config.yaml
arch: "unet"
dataset: "microscope photos of single blood and bone marrow cells"
horizontal_flip: true
weight_standardization: false
Rows from block 3 of a small image diffusion model, named by matrix and row number. Rows with one number belong to one channel. Each number is 500 + 25 x the weight over its row's rms, rounded and kept within 0 to 999. All counts start at 0. Numbers have three digits each.
After each channel's rows are labels from the 100 images, of 14976 (inputs lightly noised), where the channel reaches its highest value: "colour at peak" is the nearest of a few named colours to the mean colour under the peak; "top examples" is what is common among them. Only what is clearly more common there than usual is listed. The data: microscope photos of single blood and bone marrow cells. In brackets: how many of the 100.
# convs0: first 3x3 conv (model.enc.1.0.convs.0.weight, 128x128x3x3, each kernel summed), inputs 64-127
# convs1: second 3x3 conv (model.enc.1.0.convs.1.weight, 128x128x3x3, transposed, each kernel summed), outputs 64-127

convs0.125:491524480490477497488484484495514496493455499486507520481482474495497492529478490499460502526530514556519494480550480504490524485450483514512522505497529474468506511497483505472535471500499456
convs1.125:489459460492497458469480462503478507468535496484488521486512540449505469479487515521521457531497510479484512469480541572459524541488470516510505519453526486515503533481486501462477506498504466
colour at peak: purple (96)
top examples: smear: peripheral blood (72); cell type: myeloblast (54); cell type: artefact (25)

convs0.3:508492490503520521511428485515514513480532518540497512482482498500490500547483527488516508458499525492507502508447522465504535512497518491506512526493520527541494542554501512541552451485509502
convs1.3:509511498462461482528496552561470500511516459504537489493501507530520502480540505527468477494520452478496515491465503505474537492491503510524527502505530556489517500533514491482490540509499491
colour at peak: black (37); blue (28)
top examples: cell type: erythroblast (40)

convs0.62:508521514480487516481514513514486506499504497419469527480476496491505480515442540499492492499503495491531506524491543457508509529468503469574479478512505475524487514504509532478520495504544502
convs1.62:489496510542475456479469462488477524496528499500514496511523507502483506497508555540484545503480517510460461494490487468522468518484500540473526511530528503526483542522530507492536512488492501
colour at peak: black (45); blue (38)
top examples: cell type: erythroblast (57)

convs0.86:493500525516525494546487501521470477505510501495486466574544519437524506481541485507499497540500469500471528492498501485464524455505453474540486467528491500515502513492497538556467502481498513
convs1.86:471539510488518505526498474444472511524517493489490482475501514491494502523479481532491530576485510508488523463502521528534546482492489525508525507483533515503498503516508543533507495552486500
colour at peak: purple (63)
top examples: smear: peripheral blood (58)

convs0.12:535476523523486502484538480479502486503506530464482524490507447513516520514473486511496479473473451465481489520530531513531482465449469504509519440517528485464518499541525490479466548462494550
convs1.12:528485482506503461519498502489455513495524502515522525506499504496504493476507541445458543473456549488515515491465474455492467547521518478456471472514496461496497514476479486491483482502520513
colour at peak: purple (48); blue (34)
top examples: cell type: erythroblast (38)

convs0.23:498496510498525525512522497490490518482506483534493530462474504544487485493516458461463534457501494517516539484487489488493443475489483479504502477519513488492516443495479519530513496483510541
convs1.23:510451497515436492455507530550508511494501461495481493495523503479481476521509490507505483487500492483535523503500549501490477522544506479489530486525481458512473511505554471542523527468525494
colour at peak: purple (57); blue (42)
top examples: cell type: promyelocyte (30)

convs0.52:567511501458533541513476476509470460500498516466485477494466506499508507504524551456547495515486508502525506522470500473527490507484533447457506482484497523557519484470478548481501508505517522
convs1.52:483475462488511460504439492492529550468484550492487526418482519507475490499462493503526480546473480505495500521513510452497486557520499495531516522515505515504492520485494488526497504494487492
colour at peak: black (91)
top examples: cell type: erythroblast (71)

convs0.14:488486520525523472484508508471463502539490528485493480477519448486486492478547482494522535514478509511460537480497454488488540537477514490494502524513452542498516465470500490478525490481517498
convs1.14:499502488497500542513521496463483484493479467475463485517508526451535495524522508513480454425487490509535499481512531490488541499563471502530491539471490509513468518517453481505523517520516493
colour at peak: purple (52)
top examples: cell type: segmented neutrophil (47)

convs0.88:451511522511520506502518509500508484544515450508511508490519470495489487523494520518492513604481489531486464486471481506478524503500478519527477526473496521476504489488480500500534453504514539
convs1.88:450499486484536498433453487494517512482519514489484492463476494494491513501490487487487467424520490494486472484543510554504524520499509491500537494524463483498501526462492477550482475489470461
colour at peak: purple (43)
top examples: smear: peripheral blood (37)

convs0.114:498497515530469531508437481477473459512474494473497472503507497459494532505496503483477487491496533526530501516509496467527518480494510497524454457496519503505475516468553469491526521499478516
convs1.114:492458502543503480502511500514483484481539469478492521489524449484483492498490534461511502452497516493517534483522521483531489581495514512496470491518522482516494514507493522443492486479535534
colour at peak: purple (49); blue (30)
top examples: cell type: erythroblast (47)

convs0.72:502458524538516502500504460498491516508531457515523496478548468476485481507501484488479444517528493513527504515510556509489521489502406530513485499498483534494474483492507470483505495512497533
convs1.72:492462453479494470524554492505478504481508442463528490488518527506524508502496489523514494511454524523471500489488501523476505529517481494533507499507517515480468523504473531583489468503508453
colour at peak: purple (51)
top examples: cell type: segmented neutrophil (40)

convs0.123:470463530500474509526503504516505509500513484517423533495520499480535503516509527517525528455484502549480516436471488516488480458526508475501512496511474482500489536489451538496515529491482484
convs1.123:465496474503541483486500511551499485510500506502461481495486452506476530474525514457550508453528499491513497530505542515478560485565489484513527486490517481515481461459488518540482502500541496
colour at peak: black (66); blue (26)
top examples: cell type: erythroblast (36)

convs0.10:492507520498474518513533556510511488464487541513525535479478483512521535529473500504472501502500496502493443544532513516501484480454551520466514483551501470490508527505507489534497474516514522
convs1.10:532510471501517507528527474503476491516497434540546467485472474533513505508533508513491468519499536543483494490511486475451467536489473552524459489495492486506524500519486482534468497521498519
colour at peak: black (87)
top examples: cell type: erythroblast (43)

convs0.57:493513528532500479482458543485472511510481495499487496563545498485554516490514538485539530487482497498548509450478535511508500503519484501539487543498495515506534494490473480449526489479522521
convs1.57:481477489480474529500488470528493468512516507485464458537541497473519492515506532522469454529537483508542445510485507497498510471524485448533483506490456539507547500541482486506491491502500505
colour at peak: black (48); blue (28)
top examples: cell type: segmented neutrophil (43)

convs0.96:466480519518477518489465514504524477513517497458503484474519518502483493521501494525497489478449513515498526450507478528503433519504508522516528536489522537510508472498484498502496490500512526
convs1.96:500461491450436491519520474496512507499508504527529510480528526477489510508531495470509511492514524489521504500500499505479500473441493507492501514491464494504487565495489522524480457511469492
colour at peak: purple (54)
top examples: cell type: segmented neutrophil (60)

convs0.34:463533500485527538496510532483461511494476499544494484494498522513517492522463512501518502489455482502509507479446491523506499469487493539528509491532484508544496485474524543480511486495469525
convs1.34:516471477476531533499481472502502511499522497540497502516517518473535499501540497473545501473485552513539530498485503518492528504487507505477539552515524496529508546470492508480453503497514465
colour at peak: purple (48)
top examples: cell type: segmented neutrophil (46)

convs0.37:504532530473437474508518511494536491509432474476500519463496493467491460494538500548442478489514510555493501464458501500538512503491502502476486506506512483480535479510486527522532483499464486
convs1.37:483483500500475509477493461507476529486529494471510459513480471499494500452446516492508523517488501508509490539532527530495499502487470505518521499498505479475541548452495506524490473447522483
colour at peak: purple (67)
top examples: cell type: artefact (26)

convs0.6:506487489518464464524488449527471478512551489463526514491468499539521468508502498505475543528474494508536494495515454479507532500508473505516503553514502477483538469498503448522515472492482490
convs1.6:530468488480490461482523545497489525514498482483513503488491465536443494500442475557498499570462505534415505478504505526511490485478471559515498540500530491486516476528492501523492479478486496
colour at peak: purple (82)
top examples: smear: peripheral blood (76); cell type: myeloblast (29)

convs0.73:489519450497480484487479537511466515456507481472515492516486515497513509536488460506464479533503479503498507483506521523482547488490502480458494507507496499475551503475532476491489477501543483
convs1.73:484517474522533533499526450477479482480528505473506535505519470503506480485493506567506517513499496516494528473517507500534531499535487472541508532471473535495517538572500496540500479496521490
colour at peak: purple (43)
top examples: cell type: artefact (40)

convs0.100:512473515506493518504446520508493477513493448519514483525489515496486493500510492512510487444516484534484460459487485477556488543489510485501521479487500521534494483493494580503493493506503498
convs1.100:496531506485484496469526494476505504472462476487503500487476453515501521486497507509492534534457489514517495514489523526477540484519490455497502497496476502513490539509536512541521488490497479
colour at peak: purple (42)
top examples: smear: peripheral blood (89); cell type: segmented neutrophil (74)

convs0.31:484505504489494507528475532512487526500507491491548516433490406510513565494478522519544489487469517457464481524466482546495493513480496504511487500474487516496502528495480490489494520485479540
convs1.31:530531444499542491506511519502519509483466492502526510506485528546555527473510504498454546526515552510516513481492467459473447502489497517493460529502501485515513464538485421491503486530527512
colour at peak: black (85)
top examples: cell type: erythroblast (79)

convs0.90:538481504455502487463481465521483503494503545476500476480494543551497492487472520489482462497477496530533483505450448511503454470514530556529500487475527475472472491454493476518554480465501520
convs1.90:510492470523490488503546538489461508493512497507490512525505452510461515546510479528522531530465551498491497497516500487500489495527467505519517505506513461457490544522515517495508533490523514
colour at peak: purple (44)
top examples: cell type: lymphocyte (49)

convs0.9:492451503482511481488469462490502515540465483444481524495503515509558487476517494509507527482474487466495490512503489494474534457462491487480482482476504541500496501491465486482524511468462510
convs1.9:512537471528495543523473477481520498494509500539537476539474527494494487527471496527468503537506521474481482483490461487514446492516499446514487536544490494484515514481513491480498495514498493
colour at peak: purple (49)
top examples: cell type: artefact (25)