{"dataset": "microscope photos of single blood and bone marrow cells", "objective": "edm", "activation": "mish", "widths": [64, 128, 256, 256], "attention": false, "lr": 0.0029, "shampoo_beta": 0.95, "adamw_lr_other_params": 0.0011, "lr_schedule": "cosine"}
Rows from block 3 of a small image diffusion model, named by matrix and row number. Rows with one number belong to one channel. Each number is 500 + 25 x the weight over its row's rms, rounded and kept within 0 to 999. All counts start at 0. Numbers have three digits each.
After each channel's rows are labels from the 100 images, of 14976 (inputs lightly noised), where the channel reaches its highest value: "top examples" is what is common among them. Only what is clearly more common there than usual is listed. The data: microscope photos of single blood and bone marrow cells.
# convs0: first 3x3 conv (model.enc.1.0.convs.0.weight, 128x128x3x3, each kernel summed), inputs 0-63
# convs1: second 3x3 conv (model.enc.1.0.convs.1.weight, 128x128x3x3, transposed, each kernel summed), outputs 0-63

convs0.44:535500511490493457501505502472494447488529499499418483485508478507499523478509490506501482493507544519494406544528519487466486502489488509484506473534482492508426466504468518533493567512480491
convs1.44:480513503520488525504433513498510492497533536486450502483522510480527510516521502495512557497484494496493493458462500492459493509486483474524485501452478539501479503491517486509534509426502521
top examples: cell type: artefact

convs0.53:524500468439580514530488514452495503507475482480484512481480493512517521498482494486476486508510571476522482501507491493549479476470486561525506569502480437516491485493454504490468510503495508
convs1.53:462479483544535486513512446490519523548507476522492500470489508527527463505523551485487487494505536475462527479485443500494474535526513479509524515509525513532516480481479533495478475457497491
top examples: cell type: promyelocyte

convs0.72:530502552531477524457483505539527532526540524526507502524539529502490520494497546514490455460504526537504508519512477523490521511536480505504485527507484484478466460528491529526501509493456478
convs1.72:525481436490500498471479521520482505499490471502496453500529469500531497460506475525517495519539482492474491474492486477510515520543533512547494485506472478430484504492487549517503524465518514
top examples: cell type: segmented neutrophil

convs0.2:554498498476523550502504516508504537528478523496517474481492490474523552529452552496500523477497518494539531498516501502496483535502506474516524515507523521481526490500489499484533488507502486
convs1.2:494477495482502541530509535508528448473503513481518516485544501496478517495502512491522524470526489498495526468498499472517471503522536491535499501468469477479484450450497536505463530504522513
top examples: cell type: artefact

convs0.124:460516490503430546549476516543516529510528526510478484475523499515447541469482532494519501501502481507470479536553492455501540483538458466496497477503498487455486462450524475499543465501504482
convs1.124:509507566477523475486468488483497525464499455460478501518465493489482537478525548528493513514509527514516473493522560526514480535546481504474526515471518505565499511550483500493496516546544539
top examples: cell type: artefact

convs0.32:464509509494442497512500503521480484439524509511462522526550503491518495523535505501491526515513504464509511459456519513489488529444496507526531508504487483479468436527477500464466541515480494
convs1.32:486510515486542539504506516495497503554493523483474512516541460553486496503467505509475436420506513540535494482532477526483535490484486517509495529515481534499485511486524492519469508508516523
top examples: cell type: erythroblast

convs0.29:504499484493480483487512501505510451483490505464480468497486457536498500516485481505537463507465490522464470473454504485485446522511492502532458491495478485455454493501482430495491538504503489
convs1.29:486465550509462537516489514517474514509471493513547514547452509484542529522500505458502503520497510464475508500524494470514489532518490489454513486496508510515490457485482529489505465473473477
top examples: smear: peripheral blood

convs0.120:509516508539437510545510546518508522521502479476524513500481538537490492506489513515501496495489519482429530532514513491457502470525501503466517510458448503467507490470513477490507470473525499
convs1.120:516540479485558495451464446512482494513511540502469474509446491480496509524503517504510508535444482489516501505482487544492475443457494479519508501511528473506500541494548483503519491489497521
top examples: cell type: promyelocyte

convs0.37:531497515519438508465528531516499514520507507492500495506525517491494501491524479445504505553562498502504487494534529509518537473511511522513461495533516535517457470467486519494480486496506512
convs1.37:463530467538492521515452485498492468455476572500499502503488512467509523453493532510484485530465508460502491517474470510477484466479498519452491495506478484542523481493457463478537472489471476
top examples: cell type: artefact

convs0.90:481524477489507471506504511487471528451487531444512495484522479459494539520483496536505502517459487489511509509536480524490465521509538464514469501496509498530516461524512493514504518490511492
convs1.90:472482497431461515477497487530491523541540469492504521522491466494521539520490450497518482514535513514483483508454501530517545516507532547502502493532494538446463520478514485463502484498539461
top examples: cell type: lymphocyte

convs0.5:528498472465475521533495503507515507459489496485510502550488513450475509531530485514500522497453504496538482469481529474533467496510544501473494440538511487480522478476495527520466491479465495
convs1.5:549486419494501494501487552486460469501505505505491510482491486507486475548457467511462526517480470529487502470475497543486553511488486504541491499478440497537501516482493514472484442515458505
top examples: smear: peripheral blood

convs0.125:499502519502496453498493511516515463488537467501419501546465526499478506526556523530530506515476477494479467496544485505422528462549503466507491488496543488493460495495464528491486465506484495
convs1.125:478489481512481471496505490486508478504515471464475498498552491463495466485453448452492499501479488459479500528504475497497488461512461500477523507524487512476495547498543502487479476510520517
top examples: smear: peripheral blood; cell type: myeloblast; cell type: artefact

convs0.23:468520517488487475494474493499494455474544489522463501499489501505506521462454456543502505581517514529456480521481554496446489521475527482500511480520455518486494494499508485520470547472519512
convs1.23:456470489521541510485523507491477481514518484516509510481550494520571478525479549505496475506539518531500474536506536510497506505472498473513474481481456499449516562483502538501505490496497494
top examples: cell type: promyelocyte

convs0.114:467531519479452532577558517487493493469496508467477474503505484489446519504424511494470469519484493514502525503519492499457502501497491485483505480491547492506442497487466526476481485489499493
convs1.114:532517468482521508486473468485542474519519514515471509532486479534464495476498490484521510473506466497460484523517477540532459504519459519468481488494558494494496446487542516488459529509529508
top examples: cell type: erythroblast

convs0.10:474453539497468468509484503506473504512465544474496518492487506506503468485476497463506466508489514480538502498535503559443466538518450538547529522481513509494515536495478489515480481483492487
convs1.10:529544486533518531496513478500502456473468483524491485483501519452466482489484482510477490550509523546509500536464546478539478469510523541480464512507509509487499531467491524487537490496520480
top examples: cell type: erythroblast

convs0.122:490509470510467475461498491510483482491483499502497486483518494528488474471480474462468536526507499518480506519491496477575467483481523520532468559510496509476492534494505491519515495467474518
convs1.122:503473489517549501498487531452570524473494498523511475531490512505514485496545500513523459480494522490473524481533481495519551476494488438527513496480495478531496507526487500488513498477545498
top examples: cell type: segmented neutrophil

convs0.43:499529498528491487455501509478500496462478481511493471476480481538471470492506473535491499452511510526463531470455502447469514486510505489500513493486457555502479524491541500516482466505477488
convs1.43:507486534506468501529484490553505513477522523525497492491519484436499512491501529466494521507489477506500496533502570518533505493490480495514502525521502494556494502476473481457492498508509503
top examples: smear: peripheral blood; cell type: segmented neutrophil

convs0.3:498483452457543549552470522476484496481508514464485483533483499519509453525495500521480512540500482497506512486517553473521531494480521482498517514515493479531492507576482507489489518519504523
convs1.3:490479440503534449520497539495520459550495487504479522508510478516497509473481453455461487511488527493523527523486502466539441480517543506498532495486478493479517467523497530521470511504520473
top examples: cell type: erythroblast

convs0.73:481462543527499511535556521528526437479498533482487492509482539487526481496490480505478524555460529505502475517540460479500512454522446512485509506484561480489481514493507525478462489524490464
convs1.73:522509511548478511536497482465455471440487501505528528499502499488517541511507513454478490501486508469481521475443503499517481491517455489503506493488507592486490511482490513488510487473511490
top examples: cell type: artefact

convs0.30:485506516491531493491495510451489538467526524502514492516500486455502468504459456478507501489479540504488510508483496498494492507506518543512474470497513481481527536462532505464485503483506536
convs1.30:499501496520485501498463448546520481535506532505461510472468493505481489503510525516509481513485503532490510434522518530483489513505485463549465510476456459487488499496492497484485508474492498
top examples: cell type: erythroblast

convs0.63:454465507488497499511475529507508487524463499497570515527522558493497537491517510505485530468455504500450539468490480465493459512458484463502518531552521502482520478518503517486487441505484470
convs1.63:517522543478486480496457525565494466531503522475542488490458474511470507461495498497514464445491471491518516511487513544515456527477507524513441559489500529458474465493446495494504500482511491
top examples: cell type: erythroblast; cell type: lymphocyte

convs0.113:528488558497549492468482499498508523489483481496528525485474498492525559518513509536515511486490522535486509564511491435498502536527508477495505489525476486503549481499527513483533495483493493
convs1.113:510456466515468525525512511526482467438529473522526475500493477498475482506508517516501507505508457488507553440515524466456503528497498518480491538484494480445500495502503498540482533491535486
top examples: cell type: erythroblast

convs0.27:514530479477467518485502510468536519523500562499502493503523540484515477505511496506507452546493504525511545505526501516502495515478481474547497511520543480492498544564509495494509587493556505
convs1.27:493474506412514466506544495497472517502464484496499495510473521480492536507528460489465492504522537483487507538472462495459450484479518511508498466485459485486506483498432527488503512451533484
top examples: cell type: erythroblast

convs0.55:490457477485468464474525502506498454486488508495498479481501508467475478503502499490523499485525502499499523459488532487505455539511468527488508487508468479501491496465516482510495560474498511
convs1.55:491528517498509502491483555470488501505526509537488529493541511495505519486517475498485494549486528489474461521522510476485574486459456543538514541496468502513480517470485446467476538512477531
top examples: cell type: segmented neutrophil

convs0.34:506525504462470496490481488471488473485546464517449488492519477516512487531468536525485520508542505539499478486485465485436506505476453561467510460526493477499504515529508491519447549498492533
convs1.34:479468516466559467475500532511577472499493473538491465521522453513505497495502502484508475510474490502486472521549486493539526473496496454532553511508505510492514471507528478482515530478506464
top examples: cell type: segmented neutrophil

convs0.28:487507535469554470515470501439474475534498478492489507485480497511500478510465467510532506558494488519492492473501519492502519481513495453477471497501543510527481492481507523512481478496481492
convs1.28:505540478475492512494472457501532528480479487485597495504546508504501491543482487497509501504527478478501479504495492469497493474467510530438485481500490502438499518520527501486467541474496525
top examples: smear: peripheral blood; cell type: myeloblast

convs0.22:520526514491530515501502500496496446470554530500486525535524520488478533495492441531510487481495525498455497464526469492446470461505490469469504486459549533490497475485473519489497473464516504
convs1.22:522524476506486505504507503478511520467501485500468482484479466456472505532484503478495541564497485512464446510472457487497461506508508481516505468494479480490482485468546502489519480514533514
top examples: cell type: artefact

convs0.14:501475471476490484521522422472482448489501513508503501462489511503508472480469495519490524525506488462508492522484471491510479553525473500492504568532524530482516480482497504557516523461457498
convs1.14:490463503559497490463543566492495477496483504532507526520465491480513489480521497480513476524503539475508467509507524462502498492486553566494507520476510509514490464523475496492505513493528506
top examples: cell type: segmented neutrophil

convs0.9:506527528522477492483526545498481492495488507524460478504517512560489525476512507518516511497480550496493501427491491481492510480486478536456476501539506440484485498542455478508464546518540503
convs1.9:495508491509472531586491475531489532500494514517535473488495465488534521486510471468493507468527533480499500534528535479514526534526513521514495499553485511492562489484506488518527513477429505
top examples: cell type: artefact

convs0.89:494504522517512467534502453478468517481472474538491506469505466469513493491468501507488498501440507508451468461456462487510507539519469510460503491542498498497496501508507533525464544486508554
convs1.89:502482495530567542499511470505535498491534514493500503479536482505543455493496493460513485487534550528509503555507523522513493491464489542486495492509485543463473579510492506524499474502515500
top examples: cell type: promyelocyte