config.yaml
dataset: "microscope photos of single blood and bone marrow cells"
train_examples: 194171
norm: "groupnorm"
widths: [64, 128, 256, 256]
scale_shift_norm: true
optimizer: "soap"
beta2: 0.95
lr: 0.0029
beta1: 0.95
eps: 1e-08
merge_dims: true
adaptive_grad_clip: 0.02
steps: 5300
epochs: 1.7
final_lr_fraction: 0
Rows from block 6 of a small image diffusion model, named by matrix and row number. Rows with one number belong to one channel. Each number is 50 + 10 x the weight over its row's rms, rounded and kept within 0 to 99. All counts start at 0.
After each channel's rows are labels from the 100 images, of 14976 (inputs lightly noised), where the channel reaches its highest value: "top examples" is what is common among them. Only what is clearly more common there than usual is listed. The data: microscope photos of single blood and bone marrow cells.
# convs0: first 3x3 conv (model.enc.2.0.convs.0.weight, 256x256x3x3, each kernel summed), inputs 43-85
# convs1: second 3x3 conv (model.enc.2.0.convs.1.weight, 256x256x3x3, transposed, each kernel summed), outputs 43-85

convs0.86:52 53 36 38 52 35 55 75 39 52 70 62 39 60 51 42 51 37 39 46 80 42 42 53 70 35 62 33 59 36 40 63 56 41 49 31 66 70 40 39 52 47 76
convs1.86:47 58 41 35 42 71 39 43 53 49 46 48 46 59 48 56 55 38 36 45 56 65 46 44 58 43 33 45 53 53 51 40 54 42 57 45 49 50 39 61 48 65 35
top examples: smear: peripheral blood

convs0.97:35 37 53 32 41 43 52 45 55 56 56 40 47 39 40 59 57 60 55 55 75 54 47 54 66 42 67 46 72 43 43 55 39 40 69 49 36 43 57 37 40 56 56
convs1.97:47 43 39 52 44 55 48 46 41 49 59 52 55 55 49 61 49 55 39 53 42 51 51 47 26 50 31 52 54 28 53 44 44 55 54 39 62 50 57 69 47 59 51
top examples: cell type: segmented neutrophil

convs0.79:45 40 55 67 39 69 33 55 56 47 46 52 65 45 44 61 53 48 48 53 49 56 63 51 53 45 50 52 59 53 42 46 53 48 59 51 50 49 34 53 50 51 64
convs1.79:41 52 59 43 48 36 53 40 35 46 46 37 42 41 59 50 39 44 41 41 33 46 43 63 64 57 44 55 52 27 51 49 46 49 67 54 51 43 55 36 40 42 66
top examples: cell type: segmented neutrophil; smear: peripheral blood

convs0.105:64 37 59 46 44 38 63 43 52 38 59 38 51 25 57 44 64 57 64 56 40 50 68 37 34 43 35 35 60 53 40 53 43 58 47 51 50 61 58 51 47 40 56
convs1.105:48 46 32 23 64 30 69 54 49 49 48 55 49 40 57 59 57 44 48 52 39 38 62 51 51 44 64 53 59 55 44 47 52 56 53 45 48 50 54 58 42 58 72
top examples: smear: peripheral blood

convs0.101:42 36 35 11 53 45 50 43 50 44 42 43 59 57 53 64 72 53 64 58 47 45 36 42 47 46 47 56 31 51 26 40 30 50 15 43 51 68 54 60 51 47 41
convs1.101:40 41 40 61 52 55 51 62 48 63 61 44 44 50 61 52 31 59 51 59 54 53 38 57 18 62 52 49 36 45 57 35 54 43 65 50 55 56 51 41 45 53 51
top examples: cell type: segmented neutrophil; smear: peripheral blood

convs0.151:44 58 47 32 38 59 47 51 50 61 45 42 42 56 50 41 38 44 43 39 62 46 55 51 72 70 48 56 63 48 57 61 56 63 63 65 54 45 42 23 64 48 58
convs1.151:37 39 52 43 28 63 50 57 46 43 65 63 62 50 38 57 51 44 50 40 79 71 49 53 38 49 34 44 49 54 58 31 42 50 52 63 57 40 62 67 41 53 29
top examples: cell type: segmented neutrophil; smear: peripheral blood

convs0.28:43 31 44 12 44 46 40 36 46 43 47 47 54 63 48 56 66 53 57 57 50 49 38 49 35 42 49 48 47 42 32 40 31 51 35 45 53 63 60 52 49 48 52
convs1.28:50 53 43 80 46 61 41 52 38 68 65 38 55 39 52 47 39 54 42 50 51 63 42 58 27 47 41 43 55 56 69 44 67 42 78 47 37 51 47 69 49 49 62
top examples: cell type: segmented neutrophil; smear: peripheral blood

convs0.250:54 43 59 48 74 38 35 36 49 73 53 52 51 36 49 58 60 45 55 46 41 36 57 51 60 42 69 43 44 40 39 39 39 49 56 73 46 47 63 54 60 38 83
convs1.250:48 61 61 43 53 71 51 39 55 42 58 45 50 57 56 41 53 39 54 63 41 48 64 41 56 38 61 62 45 36 63 45 47 54 70 29 49 43 47 50 47 55 46
top examples: cell type: segmented neutrophil; smear: peripheral blood

convs0.3:34 51 37 68 38 34 49 34 33 46 35 63 45 60 72 68 41 33 59 44 47 58 33 62 66 42 55 40 43 59 63 42 71 45 49 52 46 41 48 62 58 47 53
convs1.3:40 37 43 49 34 44 58 61 58 67 70 46 27 51 54 48 52 49 46 56 41 62 41 53 43 37 42 44 69 28 50 37 44 43 46 48 50 50 43 53 51 66 47
top examples: cell type: segmented neutrophil; smear: peripheral blood

convs0.1:53 53 49 45 56 43 65 51 57 52 55 50 43 64 50 46 34 46 42 53 48 54 53 56 17 56 48 63 76 45 43 62 61 58 44 50 41 44 41 45 54 41 28
convs1.1:70 49 51 57 32 55 51 58 52 34 47 52 48 27 55 63 52 38 46 44 57 44 34 54 48 67 30 32 26 56 31 47 60 42 33 53 27 37 52 41 64 39 45
top examples: smear: peripheral blood

convs0.199:39 54 51 49 41 52 46 46 53 67 54 65 50 33 50 55 53 71 50 56 38 65 47 48 71 40 55 46 51 51 42 53 66 45 27 55 50 49 65 42 47 42 45
convs1.199:68 39 43 55 45 67 40 52 51 61 63 36 52 56 52 45 39 53 38 53 54 44 30 33 34 49 23 39 35 41 70 45 51 41 54 56 43 51 57 38 43 43 71
top examples: cell type: segmented neutrophil; smear: peripheral blood

convs0.36:50 66 40 32 58 40 57 45 53 54 34 34 47 54 55 29 42 55 43 51 41 37 47 34 43 47 54 53 42 65 36 49 15 50 61 44 51 52 45 39 63 47 50
convs1.36:39 52 74 55 33 48 56 61 45 49 43 54 67 52 53 45 42 47 45 50 54 45 35 60 61 47 43 34 53 47 56 59 42 54 55 50 35 60 36 54 61 54 39
top examples: smear: peripheral blood

convs0.43:48 54 34 60 57 50 34 27 34 77 43 46 47 41 59 39 46 57 61 51 56 64 46 50 54 53 33 48 50 41 54 35 58 54 55 46 43 43 47 34 56 54 50
convs1.43:60 50 42 44 28 30 55 65 40 59 65 52 43 54 39 65 48 53 46 40 42 48 47 75 36 50 51 33 48 35 68 43 59 48 56 55 57 33 53 66 35 59 59
top examples: cell type: segmented neutrophil; smear: peripheral blood

convs0.98:53 58 64 54 55 40 38 35 52 62 51 57 54 57 39 62 46 49 54 47 46 45 56 43 91 33 59 50 67 50 35 52 42 55 49 38 50 46 50 49 42 44 46
convs1.98:54 67 55 50 50 57 58 37 59 47 39 53 42 51 55 31 54 59 22 45 62 62 60 62 39 52 44 41 55 41 75 62 61 49 48 54 56 54 50 34 36 49 53
top examples: cell type: segmented neutrophil; smear: peripheral blood

convs0.182:45 46 48 91 59 19 60 37 46 57 37 78 57 41 49 51 50 56 48 42 50 60 53 51 61 28 47 51 43 42 44 56 64 62 62 42 55 44 51 42 50 54 40
convs1.182:44 50 54 53 41 68 29 48 35 63 45 45 49 51 36 46 55 28 45 51 58 37 37 57 42 47 33 41 46 57 54 37 49 41 50 65 41 57 42 46 45 60 72
top examples: smear: peripheral blood

convs0.139:41 43 46 22 54 58 68 59 57 36 35 40 50 63 57 46 51 52 64 53 67 53 46 42 52 55 53 49 62 66 31 36 63 43 36 35 50 49 54 48 69 62 31
convs1.139:62 34 60 91 30 34 56 53 56 54 42 68 45 59 51 47 42 52 55 49 48 29 49 60 61 42 64 44 33 55 58 61 41 59 48 56 49 37 61 61 61 43 56
top examples: smear: peripheral blood

convs0.147:55 42 51 69 50 44 55 31 52 57 41 52 44 70 35 36 47 31 46 50 57 65 47 54 64 55 34 48 53 30 63 71 44 44 53 39 43 54 50 37 65 44 39
convs1.147:48 60 51 64 39 45 51 52 30 48 43 44 42 37 46 51 51 48 56 47 43 34 32 45 41 52 25 41 38 53 60 55 59 48 30 48 47 29 51 42 39 37 34
top examples: smear: peripheral blood

convs0.166:60 45 66 44 53 66 50 66 59 63 41 41 64 43 42 56 65 50 50 66 50 57 55 30 49 47 35 46 39 55 34 52 54 49 46 40 48 39 52 52 37 45 36
convs1.166:53 49 53 50 47 41 57 43 53 41 17 55 57 51 47 42 49 55 65 42 34 33 35 63 47 56 41 48 35 42 36 54 43 49 52 65 55 53 53 56 58 37 47
top examples: smear: peripheral blood

convs0.74:56 46 41 16 58 37 56 40 52 37 51 46 56 64 43 51 59 58 56 56 60 47 33 31 31 48 49 48 46 55 38 39 45 53 40 47 62 60 55 53 47 45 29
convs1.74:41 37 45 60 49 58 37 66 45 70 64 57 52 56 58 50 37 56 47 53 55 52 49 56 36 57 41 38 43 51 63 34 49 47 58 49 60 56 42 46 44 42 60
top examples: cell type: segmented neutrophil; smear: peripheral blood

convs0.59:62 46 65 66 45 49 27 56 43 42 37 56 54 44 44 50 56 49 57 50 61 36 51 34 47 47 59 57 41 34 40 52 48 44 32 57 52 50 62 54 45 57 72
convs1.59:49 63 49 45 56 55 69 41 46 58 64 58 47 58 39 65 54 54 50 41 58 55 28 46 52 37 47 50 67 37 54 51 46 47 56 59 59 59 58 46 42 47 28
top examples: smear: peripheral blood